Rows from block 2, named by matrix and row number. Rows with one number belong to one neuron. Each number is 500 + 40 x the weight over its row's rms, rounded and kept within 0 to 999. All counts start at 0. Numbers have three digits each. After the name is the row's rms in percent of the matrix's.
# fc1: MLP up (model.blocks.2.mlp.fc1.weight, 512x128), inputs 64-127
# fc2: MLP down (model.blocks.2.mlp.fc2.weight, 128x512, transposed), outputs 64-127
fc1.20 092:472451465528554431497517494553541521543492514485508449526493537522510498542544458532562520490558469446454548458457434507513595494604484451531510482508496482565460540577494543567492512491481440
fc2.20 097:534542542512450544515538543497434433509447491458500495527496440479536492405538548459515461436498479569605526555523509469528446499514547439497564550540529429517509481513455424429434494499461464
fc1.21 098:449426461478490545475458498527489432495496478409549497476526546560452444457489544469519514484539431448483464546518509424523490477457495522526514470533519463472433464516483515486537468452544411
fc2.21 084:515465505535528484490550543551598490468464488476477505535487490497551512555512456527437501434442450468585530511430534567516537516451518431499465465492462521527583474554506507509509478434506484
fc1.22 100:522517501475508460456481399515512453487556514545539449530472483440448486498534464524549615550440518473424474516520544483484406423571481467562439483495512526499518464531463469516479487509496497
fc2.22 103:451541578491513481478509499555522479503486489521526500476490489560558467449527524543498553457505479454494551459496437496519476471481568485549482467507463532524516505477427424479459609493504570
fc1.23 100:432503488504482555466465556551457492464464540495519524438394494526519517525514515547489563496574516483381451517532508437462470470497487508484534535516538427504520493511495441504391491538535552
fc2.23 097:505513582458533511540563447477531467515425468486400513494549509433504535506469494446513401442518528521490530487480531526582479538479448482512549482505506497532494532506523538503505470501527546
fc1.24 102:466526448481471532465510503481428450462490443500490478500474461548456525469512567503474467550490484478507477507546463460487475424485448498455485522446575424477483503502454467484428478453467442
fc2.24 083:500439449445419431519530442462533510506563487472535540526534505536472422497488467445530496440489490561482566486550571462488538499467509485411469426469498490494449494454503515519517540557470484
fc1.25 098:528460487457492510536493540513517557486492485523536541436436563520496486520546524504462461502455501546512557552551468576437529491490421407543496494504454492528517495394549494434545493439506455
fc2.25 111:465466437477459488515505508563514488494438518519468402555561497535519454530515491492522462548533492468479497456485495483521495498475547557471420544550542466523528440530508501494480514517462515
fc1.26 097:532494479501465526505502512468470530532545492483511538471497468530468551494456504547469564573504512542556514477564492559514510533481464530597584484470548523477454533527504532518482510536535512
fc2.26 089:479448464527557483471487479511518502486509569497533504552505479549546500482451505449533449499519453465437528515526499430453430510522434497444550453477505536422506507508458456518473518582457463
fc1.27 092:565544491533594477575511534560515468469548518522483525473459506536523500473505560509515464537492547440566547520561437499512512471589479506504539595534551478570587544517564469656526568538483497
fc2.27 098:488432489463480581423537559537472462468546420509545489561520489469611477480457490525443555441452474544477497448550496518427599579550495473526426557486481442532470460488495473502544513490555506
fc1.28 102:483456444516492499449609484503435493514500549470476539507448501533568502535493470473563484503461487510471543514528465448485505489489547508586560457575418476580496532457580534512472505600483511
fc2.28 106:447489528432543539527509452443531501480506554536522522555545511448500522533497530538491467476561509431555512519458510474503495468522483524444492546548566503477522523494488572498474529447463490
fc1.29 098:519484525536516521481439537488512490443567488505484496480492599544483471549449477556469487475435500555479541481548441534507523491410512495490497488487528475492527491491547559460513459440574501
fc2.29 091:470444488417489518526513503507567487520512480513509535435571421544556540430513522530505513477496542495535436531480535491531496538491467554460508522484547515493500487514473447547503488521473490
fc1.30 092:526520497486414511479517511507499528391490562496455495477474501507488533576507483531531488515503426520489539445481500479473499483427493480462525503467438477416462448553512479527474494440503485
fc2.30 092:515481506473568487504506438561533486437432484585460548470501492535460463531497547536419538513437533487472476461500526503520498454499474502521477523453440580482532611464531527482539467495514490
fc1.31 113:548496468511500528526550516501486486487451471527443459516479483480517471444462493433462541511514494498469532466575451521478498457470465491523556493549403498510413549444484498543519513487479458
fc2.31 094:507502544464468476530503502496502487432533477547475418496545404446501499491526553508548466507480495458471476528421517550482483543505521499412528506497543527455557503516561498471578468559524511
fc1.32 095:545448479469506463504477544585436477426552472526515481467427546502493480488543508436473552544488466522486499512518538503572465461469434335460507444515528525557516513548538539483505503501482493
fc2.32 107:511436457470596525486542513518468477508451480513475510483458529462524502465497581536507475538486493488501536498538454443405500552532529498534455502498460523407550488433532548463487487442564453
fc1.33 105:509538529584491480485490491553423492469488454457465423447407449463486474530449507515537482513501473476524541552522494495508488493529463496536538531540492490520532531522500420456454555533512510
fc2.33 101:479557532482509530486527522495462484522506549440561551476472462472465514529574557526566533555465502443502442445496512431550534527512431461491532452566471520492497513578433553510507457509519482
fc1.34 105:569462528528451546435536460522535476495505521499530475453502501477519452464528447479484488434553501475534540503456548445442512465462431475458442449505544512596533469489499491488451512555541529
fc2.34 109:466489509433498499543528437512476449450463528512535468492553540546497424442450571497503449561572456571388445468510417504558501528532500576512518449522505541472486456433475508506531453552446467
fc1.35 093:571509486497469439508509501477412498574483447469469494422484506470512519547545465467582491534537528421576537532512501436545488466496514501445482426503456494559497496471518542483487451519544519
fc2.35 093:434518511479456528510447552448478527535487448512549455484496561537530493426524585481500424458531476537472467507450479525498528456450466536486500455439502536546458459505506537491537630503512459
fc1.36 097:478508546476475524456510535534454464532475444467478517459499457520478458466507498492466474576512490490482495470555559550486555493530516488504506425462442511481559499463452498498520553484477449
fc2.36 096:539516502600518522508502460515463483521531534590476522474529568523473515537504509548403519451494549468525460550500556518444427511593434518434534480507510547538409479481506497539502494378472510
fc1.37 094:530546443519492534468452459489524518450450550478537489487517557498469495523455482478539496526499529516485491458433463537520527437454431520478469530536486376484447495497502510505494550466539483
fc2.37 089:469479446517519492483524556492491412452533510538446557471501540477505524466528534446510523497472549432437503503533545506512507448521544503530542477571485493485552538576546472418562469507409491
fc1.38 091:552467508444570453481531515522501549534505523555547492489449484408546489454452516565499485452494456523518511462512439540485465491552519533536549544462469526495533584457544458487557553516416417
fc2.38 098:436518449470533478524501491445599460490525492530394579528487428539534531484465489499462510487450485531446501526559466477546502568422525457500523439473519524607578503447516498509538505537544490
fc1.39 099:575538570487519578483488437474482528578485441540510513502489519494492518402486434560503500452526492507480566524542541541420505460490490459478548464501469457526466553547558482442542488471502505
fc2.39 101:463501513542428467573532477504524453466444533482534397457505502498432465565480514512558537570526480536496454472456479468499435466484429546588504475508434512535458519475444479497498452501459477
fc1.40 097:500501494561496575581533493534420513490476564505402464511459498491531464471552492500540504497451433535493548491474482529483541465423395524512427514515501490456503514473521511510535478510477517
fc2.40 104:539440474514513551431484457549510505516516534500544455533420431501515562531436486537463507442479441446557445496511486590502481505463495474484485519500460493438493536457457454556511446500498481
fc1.41 087:499541435515504472528523503478486510487533511540575509489463466568541482514565476525446524498508563513529533551528470490539501533404484466426472488549531484492509491493574518566505539459509479
fc2.41 089:439453485423508503479528484536459520495503514554515485525550509447512451530446533443547486508467558559528492425400464536483471553535519539500466538417538501495588474564507466455502476557534567
fc1.42 092:474463475506537546424500442534379527417487521436489420487499516468505438545491539587446460498496541511544506540502506505416516540435504452502542441505461462511492474463531509513509435427485445
fc2.42 110:536597544477482495485462556457530485534414463491521512483442453500501506462552460496543429484522507542483479491565465487577574473497483505421513456464548509518489595538504549461525508499521519
fc1.43 097:524504477445539476460431501523536499510519500443451517562433476514434533460491418477521456503528470506518528498503554451479510494475502530527491548486508458455464534463431556480414465503487489
fc2.43 104:542452493514443512457514451541521496472506513522530531480580554582516549427553524515514520500594482476461441507448497608495462464449471482467518445502519507517478482532519478515541433524508589
fc1.44 103:479473400491525502491515498575489564516486466477468496431467492463481560472470463521498531531464540488463512445477510498465463461398509535540505483490520566505523463448510517442455447455474491
fc2.44 121:461566541521460498517511511547535480548473447582497527470530478588409471578431492504464462493498522571468528480496477425539435489528475421506476485521445444466531531571506553529556557501502460
fc1.45 108:455489490456534494516518495508464457464512508445531460461486459533455535432532481485480513430501538531565461486481459473461456410444497472447523474483514470458534454549444497482491476435494448
fc2.45 093:454547393503458500431440492523528524491557553472532564532557505504536475545573539444571524496508447416472558517566573464518580490477492448498492484537468559553476529516536487564468546528513510
fc1.46 103:557508500482473494495490532454552464538535517458535446467403438473559549465507513464475466489502477497448510497468525515485480528459497553509418529453524486434478430530550512424555506499570484
fc2.46 104:479560498487540481504439484490461507501552515511511493501522553493512478472518455504531509563530499511467630559519540527572543523482447466583546456571524472482511530512453477536464439509517448
fc1.47 099:468488475505422469524481584560510470462557492501544513485494496513521420502517497512473536483510511525547470460381535520475520439491475503571595522530551530545560475469545500483493471482531488
fc2.47 099:491524544510544505480520503514471467452491505488526468604520552534464467481490540461564497521490462489487458534547532555503431469515483472491501451425443452555481431538474511505492496405572481
fc1.48 098:482578474534527511541525533470580381520519537451531494443506541588540456541526539467460566475510483503520502508538487436503514472511509553465530498495542540583522446528554506538503481506578499
fc2.48 099:456489548404554506495526501511460520470462574509446531594526491531485468484536572551459531530491552452546465506517496470505433550453474508471478508432436505399457461454518511471484494485473528
fc1.49 104:495509457497475498546447490435466449578469537512457602470465499476478468484497501470486499560458607445513531501512473440477531533537547507401557484433506512488508486488516471506548521493531522
fc2.49 101:489412535485492504472536485490559528518467433413505450496540492600469485461447500530529515486469534484612447489453548614512528564410442531538491552500408506530481514492531473522506513549484547
fc1.50 088:456456461550529551532471481430464449571536502501522528538461497494550530522472480517420555491511548522421486489512429483523487465527475554440562496455491525476561533499495476530447544459545509
fc2.50 099:569472470502567482467541474461487584423510524535511524450490547486587523460555517476507504520457436509531513511468545472450520573506546510530561467443510530460523574489491493483551484556497451
fc1.51 099:549485455462506458548464484518488456470457515503458500481550435475538444504517482474504529390501492425440505529530456482431479471412454444411474456495459478470520529534456466471478452448545426
fc2.51 102:466514474528473530403509468487552554494529451526477560514486606493546550453543546467504536580523483507498559494488542498489545480518537511524572501471501593480506487544509521496548549475470434
fc1.52 096:485491522475502530463564458464500450507539457431457522536498487508500470448491480491498484540490410481516486485503423440462476536535439514466509499493446511457505536473553435498439474458538508
fc2.52 093:504562493538487524521454496519467532555522545446531584470493512503526478500508543434422532523509544563406526505515494488573509458463486463540479505451524499554491408515518472497489565473374502
fc1.53 100:466487572428488470518496526526504563517482489451497508464459511498496533559506425509547439489501498524470523506538541524443530548544517497451543432493506555457510508527497529502447531501528477
fc2.53 100:480539513543471531470478532501453429529543544495450472447477488500477447452475550558557513514444521498508497580519529537508536468497496469526491514518494437543517472506530424541504495526423552
fc1.54 095:488477425579459523512536450486526547529441515476469453438480550450492468508511467472466448536517544543448436524494492509491502431497461446490437492514440460483429487431483531494511518499518410
fc2.54 090:488560532524529511523462484510461448494443492476502504519482459487489580520503562551528503446539426556508474469455420494460411485567518518495532526543616528494512463524491478449436523523450457
fc1.55 085:485595554508522531495549515516511526535483540502578463463406571579500501526506500521514518522490556489509519521502467419604588483427537615548513492477475524506506468470536488519521587525452452
fc2.55 101:539437439541505482495539518462462467521482519538456512485520478422466504488455498473512505525488479461493585407477529508532458544537532495456500552529453532493524539525467565516520513523587497
fc1.56 109:487449462486519446451452494549504503439428545494462466496456469493451481565461422517517505496516493487466470602461461454459480441508518435491449538561503417446471439518510462434537523445467540
fc2.56 103:511499535463477542458497483478412465505516543541516466450502488470525490397464534513494486497471467465545610486592540551495491475486462536495471492479436418485518549481529488549495466444458377
fc1.57 101:566556460561479463515381523510521447485523528429449486454504452530504542485486425518500458524483538503544534491501527457502571529449567447449560528494489470465488516517582497429514479448484533
fc2.57 091:455497478502465450456448494517565586508532478483579467385486566470447556491458511443463525533496466517569502476444506541493533496532408538554463485439538559530483512520485500456523504506453500
fc1.58 101:479556502537502497495531526514468508542445466503498552435464484484516483524563510490469534572435511489509543513506527469492465400494605501472545534515518535497456550492529512482519494585466466
fc2.58 109:551502456516494525477505473520518471472528482423512406465499448556489561490482515584503460495496568579498492565565519486487539544596480512519549497472496557532530468511546555543526544483493497
fc1.59 095:506502497517511495464477514474488374512548502512452554418488529503524529510458539487475578470463526485504505529538534423507500533472446529535527382436456530466534465507450447549490512521529457
fc2.59 087:555531477442472528538513512545434509476486512444584459544526528567561452512443507521433507509481468468471474516461491534499534491544541504549501522576484476497526585530439563511514535482549558
fc1.60 110:422424483491503518480472457503527463453524522498523458487496577529470494536513530549471513481560573503517437521467443463479481472518559493489472436518539442439469466517465539485436452496443432
fc2.60 103:378565521561470407477537553496510500474506486554489514474525527481516467530418486485509487570442517594516546508402496624499497539463579547560525534500528470461514515526502532499499472518627536
fc1.61 104:555563431454458471542544468546420506479585535482527523491471560532516529428521532472493456458528504456522510466507501464499504469457527499424474461426459567480523472566526474522528460480556525
fc2.61 122:469477438498535461498452523473535510457481518512618477464460525469508441456476417472548504597571503444563532517497540479548483487459478489522542426549500510515538531467447509462485481520559462
fc1.62 105:441481481447502529446501556495468412493500513455463482515498558543443486447416543487490504484440427520463481509547477548461495529428514452471543476474508461474477421501453493520403426508485508
fc2.62 105:577457466470468477528516473511524539459487513478553555484513453516419459513560481472509476508533615386523482485425493482514449518535485515483468506421513513433509489558515518526454527540493493
fc1.63 092:443453553522583470483500464493460521433468513473599513492464489494508440513449466515512486491449456510515519514497523525461538496550573548486461529505471525447513446489551503451463439431561532
fc2.63 088:525463501532472494479462545519448544541563485498478559486538513471482537451496486476522502485549445497530510486505537578508493503412466502484466416560440511541533501495528498514476498587460439
fc1.64 096:516477438547558450509454464521560543472490480527509529568461481516499468526539502481520466513492540491473533507440498497488550483526496514507531609433430513484493424484587511528591539464535445
fc2.64 102:531539541442369528402484530451508477467488430438477485544545495472475493491486462540481490451491444507513530467446478512498486634498508547526455435523584471511566505543497550484474502584523513
fc1.65 115:568497510422545507484498451509509489559479528493439554489482484517530458457532472485468456409466448415515449449526413443530497450488450436493401506494428521487461564529462465515544552446529514
fc2.65 107:452555396509466508502524536535479506469543511469513461542551511490494527450563524515557486492584400532407457505498524440462550472430477512457588482438502487487515421559509499502508502559542438
fc1.66 090:551453507485525509556530443528455483473561539460526532574509559498511448537450495435562488524503437508535530567468522544557570533537540539539489458555492518514509534478494510429550554563484509
fc2.66 094:542517508453476580495528534529509441487452463561479471496561453525519519494465505456480556419510572450541491533479549481457525524543533460438527496499469582469541434492598462484563493477570540
fc1.67 100:482466560424504525523513426502522457518560555536513510512472454558450489524513512450558531472482542445509462542519494460452473465481534510452581452461433545481460507502536522493577487476493471
fc2.67 099:460478454531535529546544526537528473519477421445509451530474480494433504517537554565447572534480547525535567527475501557455485507526525512466574547498486473544575450430552491491444406492483548
fc1.68 116:485475488452516392483463516487563530462473542525472483496464492521399465424539505524513495506450477488478527459573496461517457443372562474487471544511495442502420487489440539471456544455424531
fc2.68 104:496535462379569548514524504546533454484553458500504492452457552431489479546458521410473542564500532540570555501472543453482509547514482488474509399476523476523481438474447467550513550504568515
fc1.69 093:460457518517451501468542474500532465583503503497535520484492580480574481476489540473476468484514462495502534479502468453465485495527477511509572487503496560601461563518536434479590444542504531
fc2.69 109:476461468399529490590592441534539485486520467476521448526550534492516493482504484539519537540533521452544461473551458489483443597507483406456482512507550577460483491409487563515493523507486513
fc1.70 110:534408522506450524464525464457472504474483500443446464491500485483466485534483465439460517426485502501473530519480489493464495434524468479499516484478461506476460491428448558484430511498489504
fc2.70 103:489494471543480428543481520483480468539556561516513522479465438488511509490481490506521486570464458487575468535524539425546511548468460523498573454455499446494533492563545437545503454484485520
fc1.71 105:512423484520515478498550458540446472498538485437416521494447534492473492454491457539551487453495527537495493480451439523545501398445479461469551448536437439460516489505483534514464457494491462
fc2.71 087:437458441424422560518517479429551462458425498496553519517588513471489521475515472472443468550486537466412456475555513489458476566524558521532521446487540514515460438462512486466468530480546429
fc1.72 095:515460472485479451444526486440483511497474453489504484425460491503478447525457479509535441487484432475473489516426494424559530467523485514456456504465464488511467522480411535459502453515520406
fc2.72 106:504461477483455545498490456563454505472513503450500490535526497440500538441532524527445539482484579508465509523547520538490475441385500445538462572567435438490508444497554511540554522472509521
fc1.73 109:498500400524441499548519372467545517510457526476473489487521508432584470501469443472530481399491508479547584497458516479500468478449435449501466506520520450472456515487503459516493422508513483
fc2.73 101:447484521466500419550488501565464461500617503509497479471498504467509553461469517523516606541459478515534500478408507472484489530486482522456550478455479471483534553512520516502561459520393524
fc1.74 101:439546420495494542520541440541528470518498465508498477502408501405476459518534501537459507563514460469449473536458421482521491446465492439547551461477463514515542438453489453510587479431526455
fc2.74 102:543456522478490556474490556468515404606489452491550480556486538496529442556544476496545576413511563569528526543504452460550528571510448508498502592494534409484438501446485520453506451475469563
fc1.75 091:553447426518489504474440499517478415580539528498515456451532494485505508535556456481470589494466492492499571473462520481556470503492486491518593468516442473535506526470551429483535454486547396
fc2.75 094:596493525458440471553453516499478451506493467408539514507504432488490550546474557473485535485529542461523449486506441451490512519520525550541480585476465528493490468493476535470462503480530607
fc1.76 101:510532548542489479491485505466521553512485578486534464499460473523494527521444516499491474520479484493470494461537506540576552452450509494507505483509553453522466531400538489501540505532439428
fc2.76 108:573574561436435427474440411430577582514577454516483555473463499538513487463538488497467548522487466460523476463427530471506530525487525492539506506512527549542499539544495528473502494492502528
fc1.77 094:539457543457482488580390504453528500554512500523483497462505563372467465452521509468478527461554422485605545518453452480513453526447495444491486585498464473516436561503483495509461490570496482
fc2.77 099:469537472487506527502561461480481483494497452489534522461519393520434554545535536533510504469437525514477520459509497508427517430577462423478478502563531505430497535504520485527491500472509538
fc1.78 106:555485459480473499479588518502510455522504515516529489497477526474475534481485528527537573404439447504550572524522491480574463428543440488473486548556515434501561499533492555527520492533480521
fc2.78 102:424545518449563534549526556511592552497490459425541510450560558483540454500481421461511483498515502557570460450530514558496539466464500488562471445464502541461489524440465479516429562546492432
fc1.79 101:495505566547506521485486535444460590558532482560538571580514505511516522485498392554471597425483532549466525527555507480421511431478459521482537449487518547559518531500517525529473522510499482
fc2.79 092:490530543496527548529532492556420503504490595534466468415533530478509472532482528542515458555421560474506477489481507465511538512505586467472464520509471528432489469542432526498576492472420416
fc1.80 106:457488447455553422494514524456522447428538465551548510469473519486480468458451503469524513515432428543505429433486542471470513511511482498450458521463487473457445494451488546467499416507536510
fc2.80 089:505548468569480554534535495499467513537489451470495429540465531524498535558472487520607455518500536555547591517451500495492441388507436464495436496532575546526596498448519504529504534485459462
fc1.81 103:535433552469421454520460465510496507526457527555511517534464488498525473437401482514483502506508465395501499461520474532544486448475512497444568433499512585487511446521462476489501477500416489
fc2.81 104:479509505459458479475507578563492544488537515532479466501504442487470537473579540508488498487483507496454467433463537468504536522481515445513455503486454503519445541489511502464539497528501566
fc1.82 113:533443500436514453508478480496512466397523477503469527459508519440464475548477516553451523480506564541487477509480500499497428451412450524495449517535485517497559516503448507464519466479437445
fc2.82 108:478453542529520527468577557481467517459504539449563523518507546481532428488473461457473420505475474548472449490454577510566561535471511580460480545468487539491453580499454543555411453518512458
fc1.83 102:534502510505533475459502534514459485529508480460571594450491567588525549532502526483488464483512504541512559502504499431479582538462505496496453535547527459420535551458512547446499532608552478
fc2.83 105:447494496466540534503451451452524487517567553531482527510474521466493471470514522600517489514515451483546561503506559499515508470456525533391502555511540550526511454495426550481526523509483428
fc1.84 100:478519489557572486441499492495577465524530475455583507471515513492517487506535491450457520592568463461485515548432446529480469470516452516439451556468503428549559539438498494443530489533458438
fc2.84 090:494520529474399493504583528550512484532493522553501499485527503520599501475480534575529491491528461467476483499560529507420489594551455504473521516556491501503471429522516487455498533537502463
fc1.85 100:565547487468508527499495548514519479571524466465474481535440500598517477497541523436480478538506457451503542505567460511479472486442494457485475499478477474543458469457468454508473453491493505
fc2.85 108:472441543574421508492497460484505466513490509443484481445500501509413524497567479476518500539550530610466491414473492477558499523434422550475502469537560496488467543502470577488538499510428446
fc1.86 090:550490571521463453555516519504538500552534503510614569484502467577502551482498544517577545527482467455523495534482487544556512501558530495537543499499493515517438548465464494537525494539566522
fc2.86 096:541498538502513546434498496529540534445446491504494521473590523473472488545523521504411514492476467502502577479517536470436506493554454466470503467566503486612515532439535467432497532474520490
fc1.87 094:548446433521564508586544502505443504461570477534513485502506465465479537481453515523504462500429467495520549576528538427418538478464543568466549516500510473489421525474483576511540473522535522
fc2.87 106:430511523538491511445515442538539508489450553472479493554477532488525561586526534497484457496565538394543535446517508499518485576533460477467480490448508507483470532560553492514411492502498477
fc1.88 097:548542482543472422536522560475533463525536470525480454486454530519478538471491508513461512490497406484458438463462444459520478417576511438448543420457464517479501508463442462503433487486489481
fc2.88 095:516459578406445462473491517444521456505487441479476423518468486531498494463497419513506470467552507489451523432562521525488520491506531483535466500531520439524467520568577562493532453490516564
fc1.89 110:503494443434441547490437488515515509452481437487433504474472517500442535522476419467480520517511438499492502516470486439455524487470394497459414438448528507517491497469562484489521516512461536
fc2.89 090:482515497535496447490521547496502559412504551502492524521453450484513473482541523521518526470510524416502492452454549528562489329504567458490477504506481502469464525461465519447467542540521511
fc1.90 090:524526529547509434505458432516475502495550582497507505501461484466519497442560521542519511472487458525561547489479496437527498464505530519549448562440467557513453513460541486512561490491467397
fc2.90 098:497525553491480502483489551512539529466503446446504527514504481488463432417535455455464500473506491533384555501491521498575509513460554390531434542421562527490555550459473400454525489483480485
fc1.91 096:519447491534577501558490457481493515498498527526521539404424513540594545475520466547478525493488529480584551486561487549561453456513567492468541538583540510501522485471422441485475491446471488
fc2.91 105:520566496477418486569482475474554486510505462588471537539535520533475551430381489455468503533493576551439469503521453542504555481463528493427538487511540457558510476580545562480540461553508510
fc1.92 097:462477449418553447521480504546551537548448500491516480426499592522554502497506514504464470474549470444541496521503484480506497415394476525492472550497494509460495482450561574525468469497467525
fc2.92 100:498444500520482506547524495538509524455505485500423533489471395484519536503484432479516518416476515551499492508491564605517431533534477513417486492596503514526487505471482466493480515487523439
fc1.93 098:506508515436495488520455536485594415479463433517497459402502459464537472479526458463431491520469521406507552528498562560500498473518515430476516467535527396443522466477491507495468444483493473
fc2.93 101:463478487494503465507487528517509494473509507583481557479468487475495508417559520538463500516507445491380480441540531471480476493491492552503508526464492617473521583484460562503521490478492414
fc1.94 101:515494502408477537444398513548563487486505459523505392499537495533515476527447551509519418546458504553485479476455496526481502542489520478462533477501567458455573469516474528464500431576540524
fc2.94 096:551544537516516448577440521473529493513480472471523510409537478450533441567458554529541441446482512490474526516501537495508503382481477584509486538509405553548482505450511529472469475468520530
fc1.95 130:516532517524529509517542484592570514534592526499582515505497545535553551524530497628487502482499514548545539523554544503494500512529524550505517503538511561503521497516551553527497520501551517
fc2.95 117:502473512477565460488520497495570490510507472544530403470444532472549467442469469554502483527437546478509497502552481502574513535522559389555479479519488492478471465489576440484526531478591475
fc1.96 081:504501446497459419508489517420484443506446515448520557488482498502539475595563442543529524515469476455549519546450532417517424527523544429528476427497460519489500534509472518521460424492485450
fc2.96 083:543503563432482434480512569509443523479481513478460562521507506447480467437460484586491541522505442532484486553413483512515525443532505555480473475453498523449523505554510533501511505492518563
fc1.97 098:547507520465505526534534532534530498523539522469491598488565527535468592456498490522497498477537499448518486520518539464489514418529531498418480412504472435491528596487528517534539489533564489
fc2.97 099:427527490484501422531521489544514488518491528569561498553444539466478497578542494513561436615493467463450505549568484547463508458485468520479546517476546496549483459474483561476497457491484437
fc1.98 095:446429417501509502469498506498456532550471500493460537495510499468528437476499513469513510501503480428444458502469495468542407492557472480460511539554568552535526463434522542532478440601475443
fc2.98 085:533555478526524508528483463495419490510497533506470516489467543479515557428509455571435529450451527486501521572493493469475502514502464590472469552519518499496568453520514499490518525497510510
fc1.99 084:540454505431544456469506501493515478466417501536438481409468538468446463497459504563464541518518477509497548474483510486457524444473444509495456485493457486469490581445469463523509537503496476
fc2.99 089:521580467443553494565506474497489524541519500538562451534533465519542492497523531538464539463462454478476578539452465506507478478476465455512577441563538554447545506512466469583500480442484538
fc1.100 094:539559501465526510444405521490507450543521525476383457504500514491487436563497463493492533521493512521425522473473490455546533501537435486501515587448502522425604561471541536460509467527467523
fc2.100 092:503483565564456491511579564531462568500497475531609533526446513516518482505494482544486539539499552547535451520499475549521510557505532509478485424509403490507481544474510509523449531397494495
fc1.101 098:494577542539570478555458532519556583479516525524524470522488475428531563497492443439505501506456525506422491493494543507465540501540541505443584538428500495429479509495462539571494496512524485
fc2.101 100:475486469458471530478523512564439466466511511522517512552458470529509455495578501538490470526498571495524468503457455462510483559512492478504475523478479533451483485556498474480429596559532538
fc1.102 109:466488528416457560477555479467519454493448408438508530489446538458424512449508433475470494470420468461483476450455501481488481474498426483533441506439530461510494490456481525414504544417526504
fc2.102 101:544554608490539498546498529463536545446483541483434519480477484490554464462496464547503498501507499445507473497476507546474547480427461376538544461494452490478497534587502465522525509540489463
fc1.103 094:523537432530539442506485512510482551421417391506475525476511541530490519447434484467454496470469486479445559553521460523546458512479485483448464470445518511475583532500472482424475433533422483
fc2.103 086:491530499420334522516512513561442505617482548497494491537524421515480514410490485557485460529492535414496442525564528438510517531530538549475495566484521522500461471467512476517503552508504481
fc1.104 100:534432464451511525441527451476477440418474473430496433497560554488431460455488539542468478422537480495545417508482465447434518424513495474501484618516478489502474453478558483439491482521547537
fc2.104 111:559466484457453510542461511579513561533522501541562514504420471522525508542463472493607572495614447448450484548488489506536530447486545503491497492518542476514537452499523487548521498529483408
fc1.105 097:494565489532480472478447476496535482541527444508494460486491478519501486479486476473487482465507456449543528522463552516479550486508531575470508501400491532504488450465502461500503459545584499
fc2.105 109:529457466469503537486493533541528474442514480520495555517513521517524485474524450544566471524510543592541525559506378522451476493472585503501523529480452457486496505506503565511470555476497500
fc1.106 095:453456462468595497451542440481497523504512571471486508519527454541493496519490456440494486522477540454490489495474484519459484547474468538519492581550445534492441476443479549578535466496496446
fc2.106 097:432490553458515455545530463516501419514488484484509444486456541486557513448520537487530525446457501540424569476494497445484454418473542516496506533462544511493541587557496508468551538506496476
fc1.107 104:481538527466494486501500491464541568502586526567443514521474481563546459453490517490504436446478496543466439508459544528525507499529438546475484575499453466490474483535518540513527536452509455
fc2.107 104:473571576497480487478520527516448522511506473446407544561564578544500430502493480568514556444494460519496605525519434519481464541512480506527523494475412560435499511491507516511450496497531509
fc1.108 096:516529509423556558500477462525507519515524411498436534495484475539422486487537488492532541504448489479513461517464433465454499438519463464519467484587470494510537504572452551575509562503588472
fc2.108 101:475483459565505508560443512476480410551542551474468497444503481440516464509565545544494429503491549471426463531512425390523486462490547601486500544423519539485521468518499480433489535551499496
fc1.109 101:501501551574478464564486414512510475522502462522480518491494477476510569557547433550509553475477510446471548422461468526486467494512483461557564559554495524561493489431513399550485494564466430
fc2.109 100:510501542495424556451435447586533504523470514480478587559477474463496534519531542485471478501493547471494476468531472482480530456494443490425562534423475580489491526546515479478512552502476565
fc1.110 103:441479501454479484493460506486479491508406540461520467444515507448437456516526549501437558477410475472500495459556435465468466486499527481445485474510496547473421476498458468504387467488500483
fc2.110 103:492517498445494528504511428460586557523574477511548552547519468530456536490398435536516495504515498450473511583556564505497465485557480513532452436539494464522507493542506477541590499504560540
fc1.111 106:487520428441459514438492516489482498583453573455480483504538478535522531460444431511568517441503384469528492446537484484403513475453501507454476467465427489504525563459475495492590469483513495
fc2.111 108:503527529514503438508421493400423494498527482499489511471472524465513480461530539530518520521547580506461570579480501564527480515489487465456535497542500407508567540525447503490534459499472468
fc1.112 107:430538544526493516525528499470509468435549504441498529477512530483485489533432472524578548430467504504447464444434479503445507455487434496532555501561490499454517452503524444540456462472527489
fc2.112 095:502472424521496481505544493555542493459455519554568450516466489553533443531537434507446439438520515548476466470502556492549522564468448537594448481517521462454541516500525501424531534491499550
fc1.113 107:536538618555557520537524525437527447475512518472497504493513546516564497509500561536547411509579568473517560546530490565485483500537504564406458477462521500475499553463463495423545489481488448
fc2.113 096:469508509515524473537502483461413462476553494495442428507485524511496533529470496418490439506501537507527455530478445541546520488527491496517476558499442553457503482582466475522450475528460488
fc1.114 101:475508468522512538510429522480522460474475493441503457461588544509471478460505531519410465518477559502455482506567499431519412475540490485429440564411498506522516453484518534464540465463559403
fc2.114 098:471494567531514536425533516437498490588516501556530576487473537461514485536498433438525498512473486569569516488482546543506447520522502484533480451544575445502535533479456466467541537524482480
fc1.115 106:465475424484515430500538470490477474501507482531521539515541509510482411450515517501457521460536549454548509468552424500431454452510478498442529551480503408497505464508446536437465508484469449
fc2.115 100:493544508560518503419482472506449451481562536459452516472547458534531565483493522471560487549554498557501499499472530563568556530514463526528436496448487541516477513443467524556495456459505527
fc1.116 099:459534458506468577527561409470516426505497468464495508444486584497493495477510407487531505506452477423467549473522525441490441473516524493527501535554506509506489516510454537472463469433445449
fc2.116 101:486473433458521528520466549490511543479530508456459508463464519512502493576460468521467498490467435505444498490522541495463523508490526551542545481460513485506472534508540441575474521497466460
fc1.117 092:466475534526501486604475480556543523460521510490514527440547517452439548536458509563482477356477488547522509475525447493478476570462531470515591458509470479440528434549520503562516478465507513
fc2.117 102:437483499527495468434536550548467527586491455508512455585473454522502458457587494514482514554504482480525408523525472479498526440488546495544513520403482471439497528535491497458518470449496495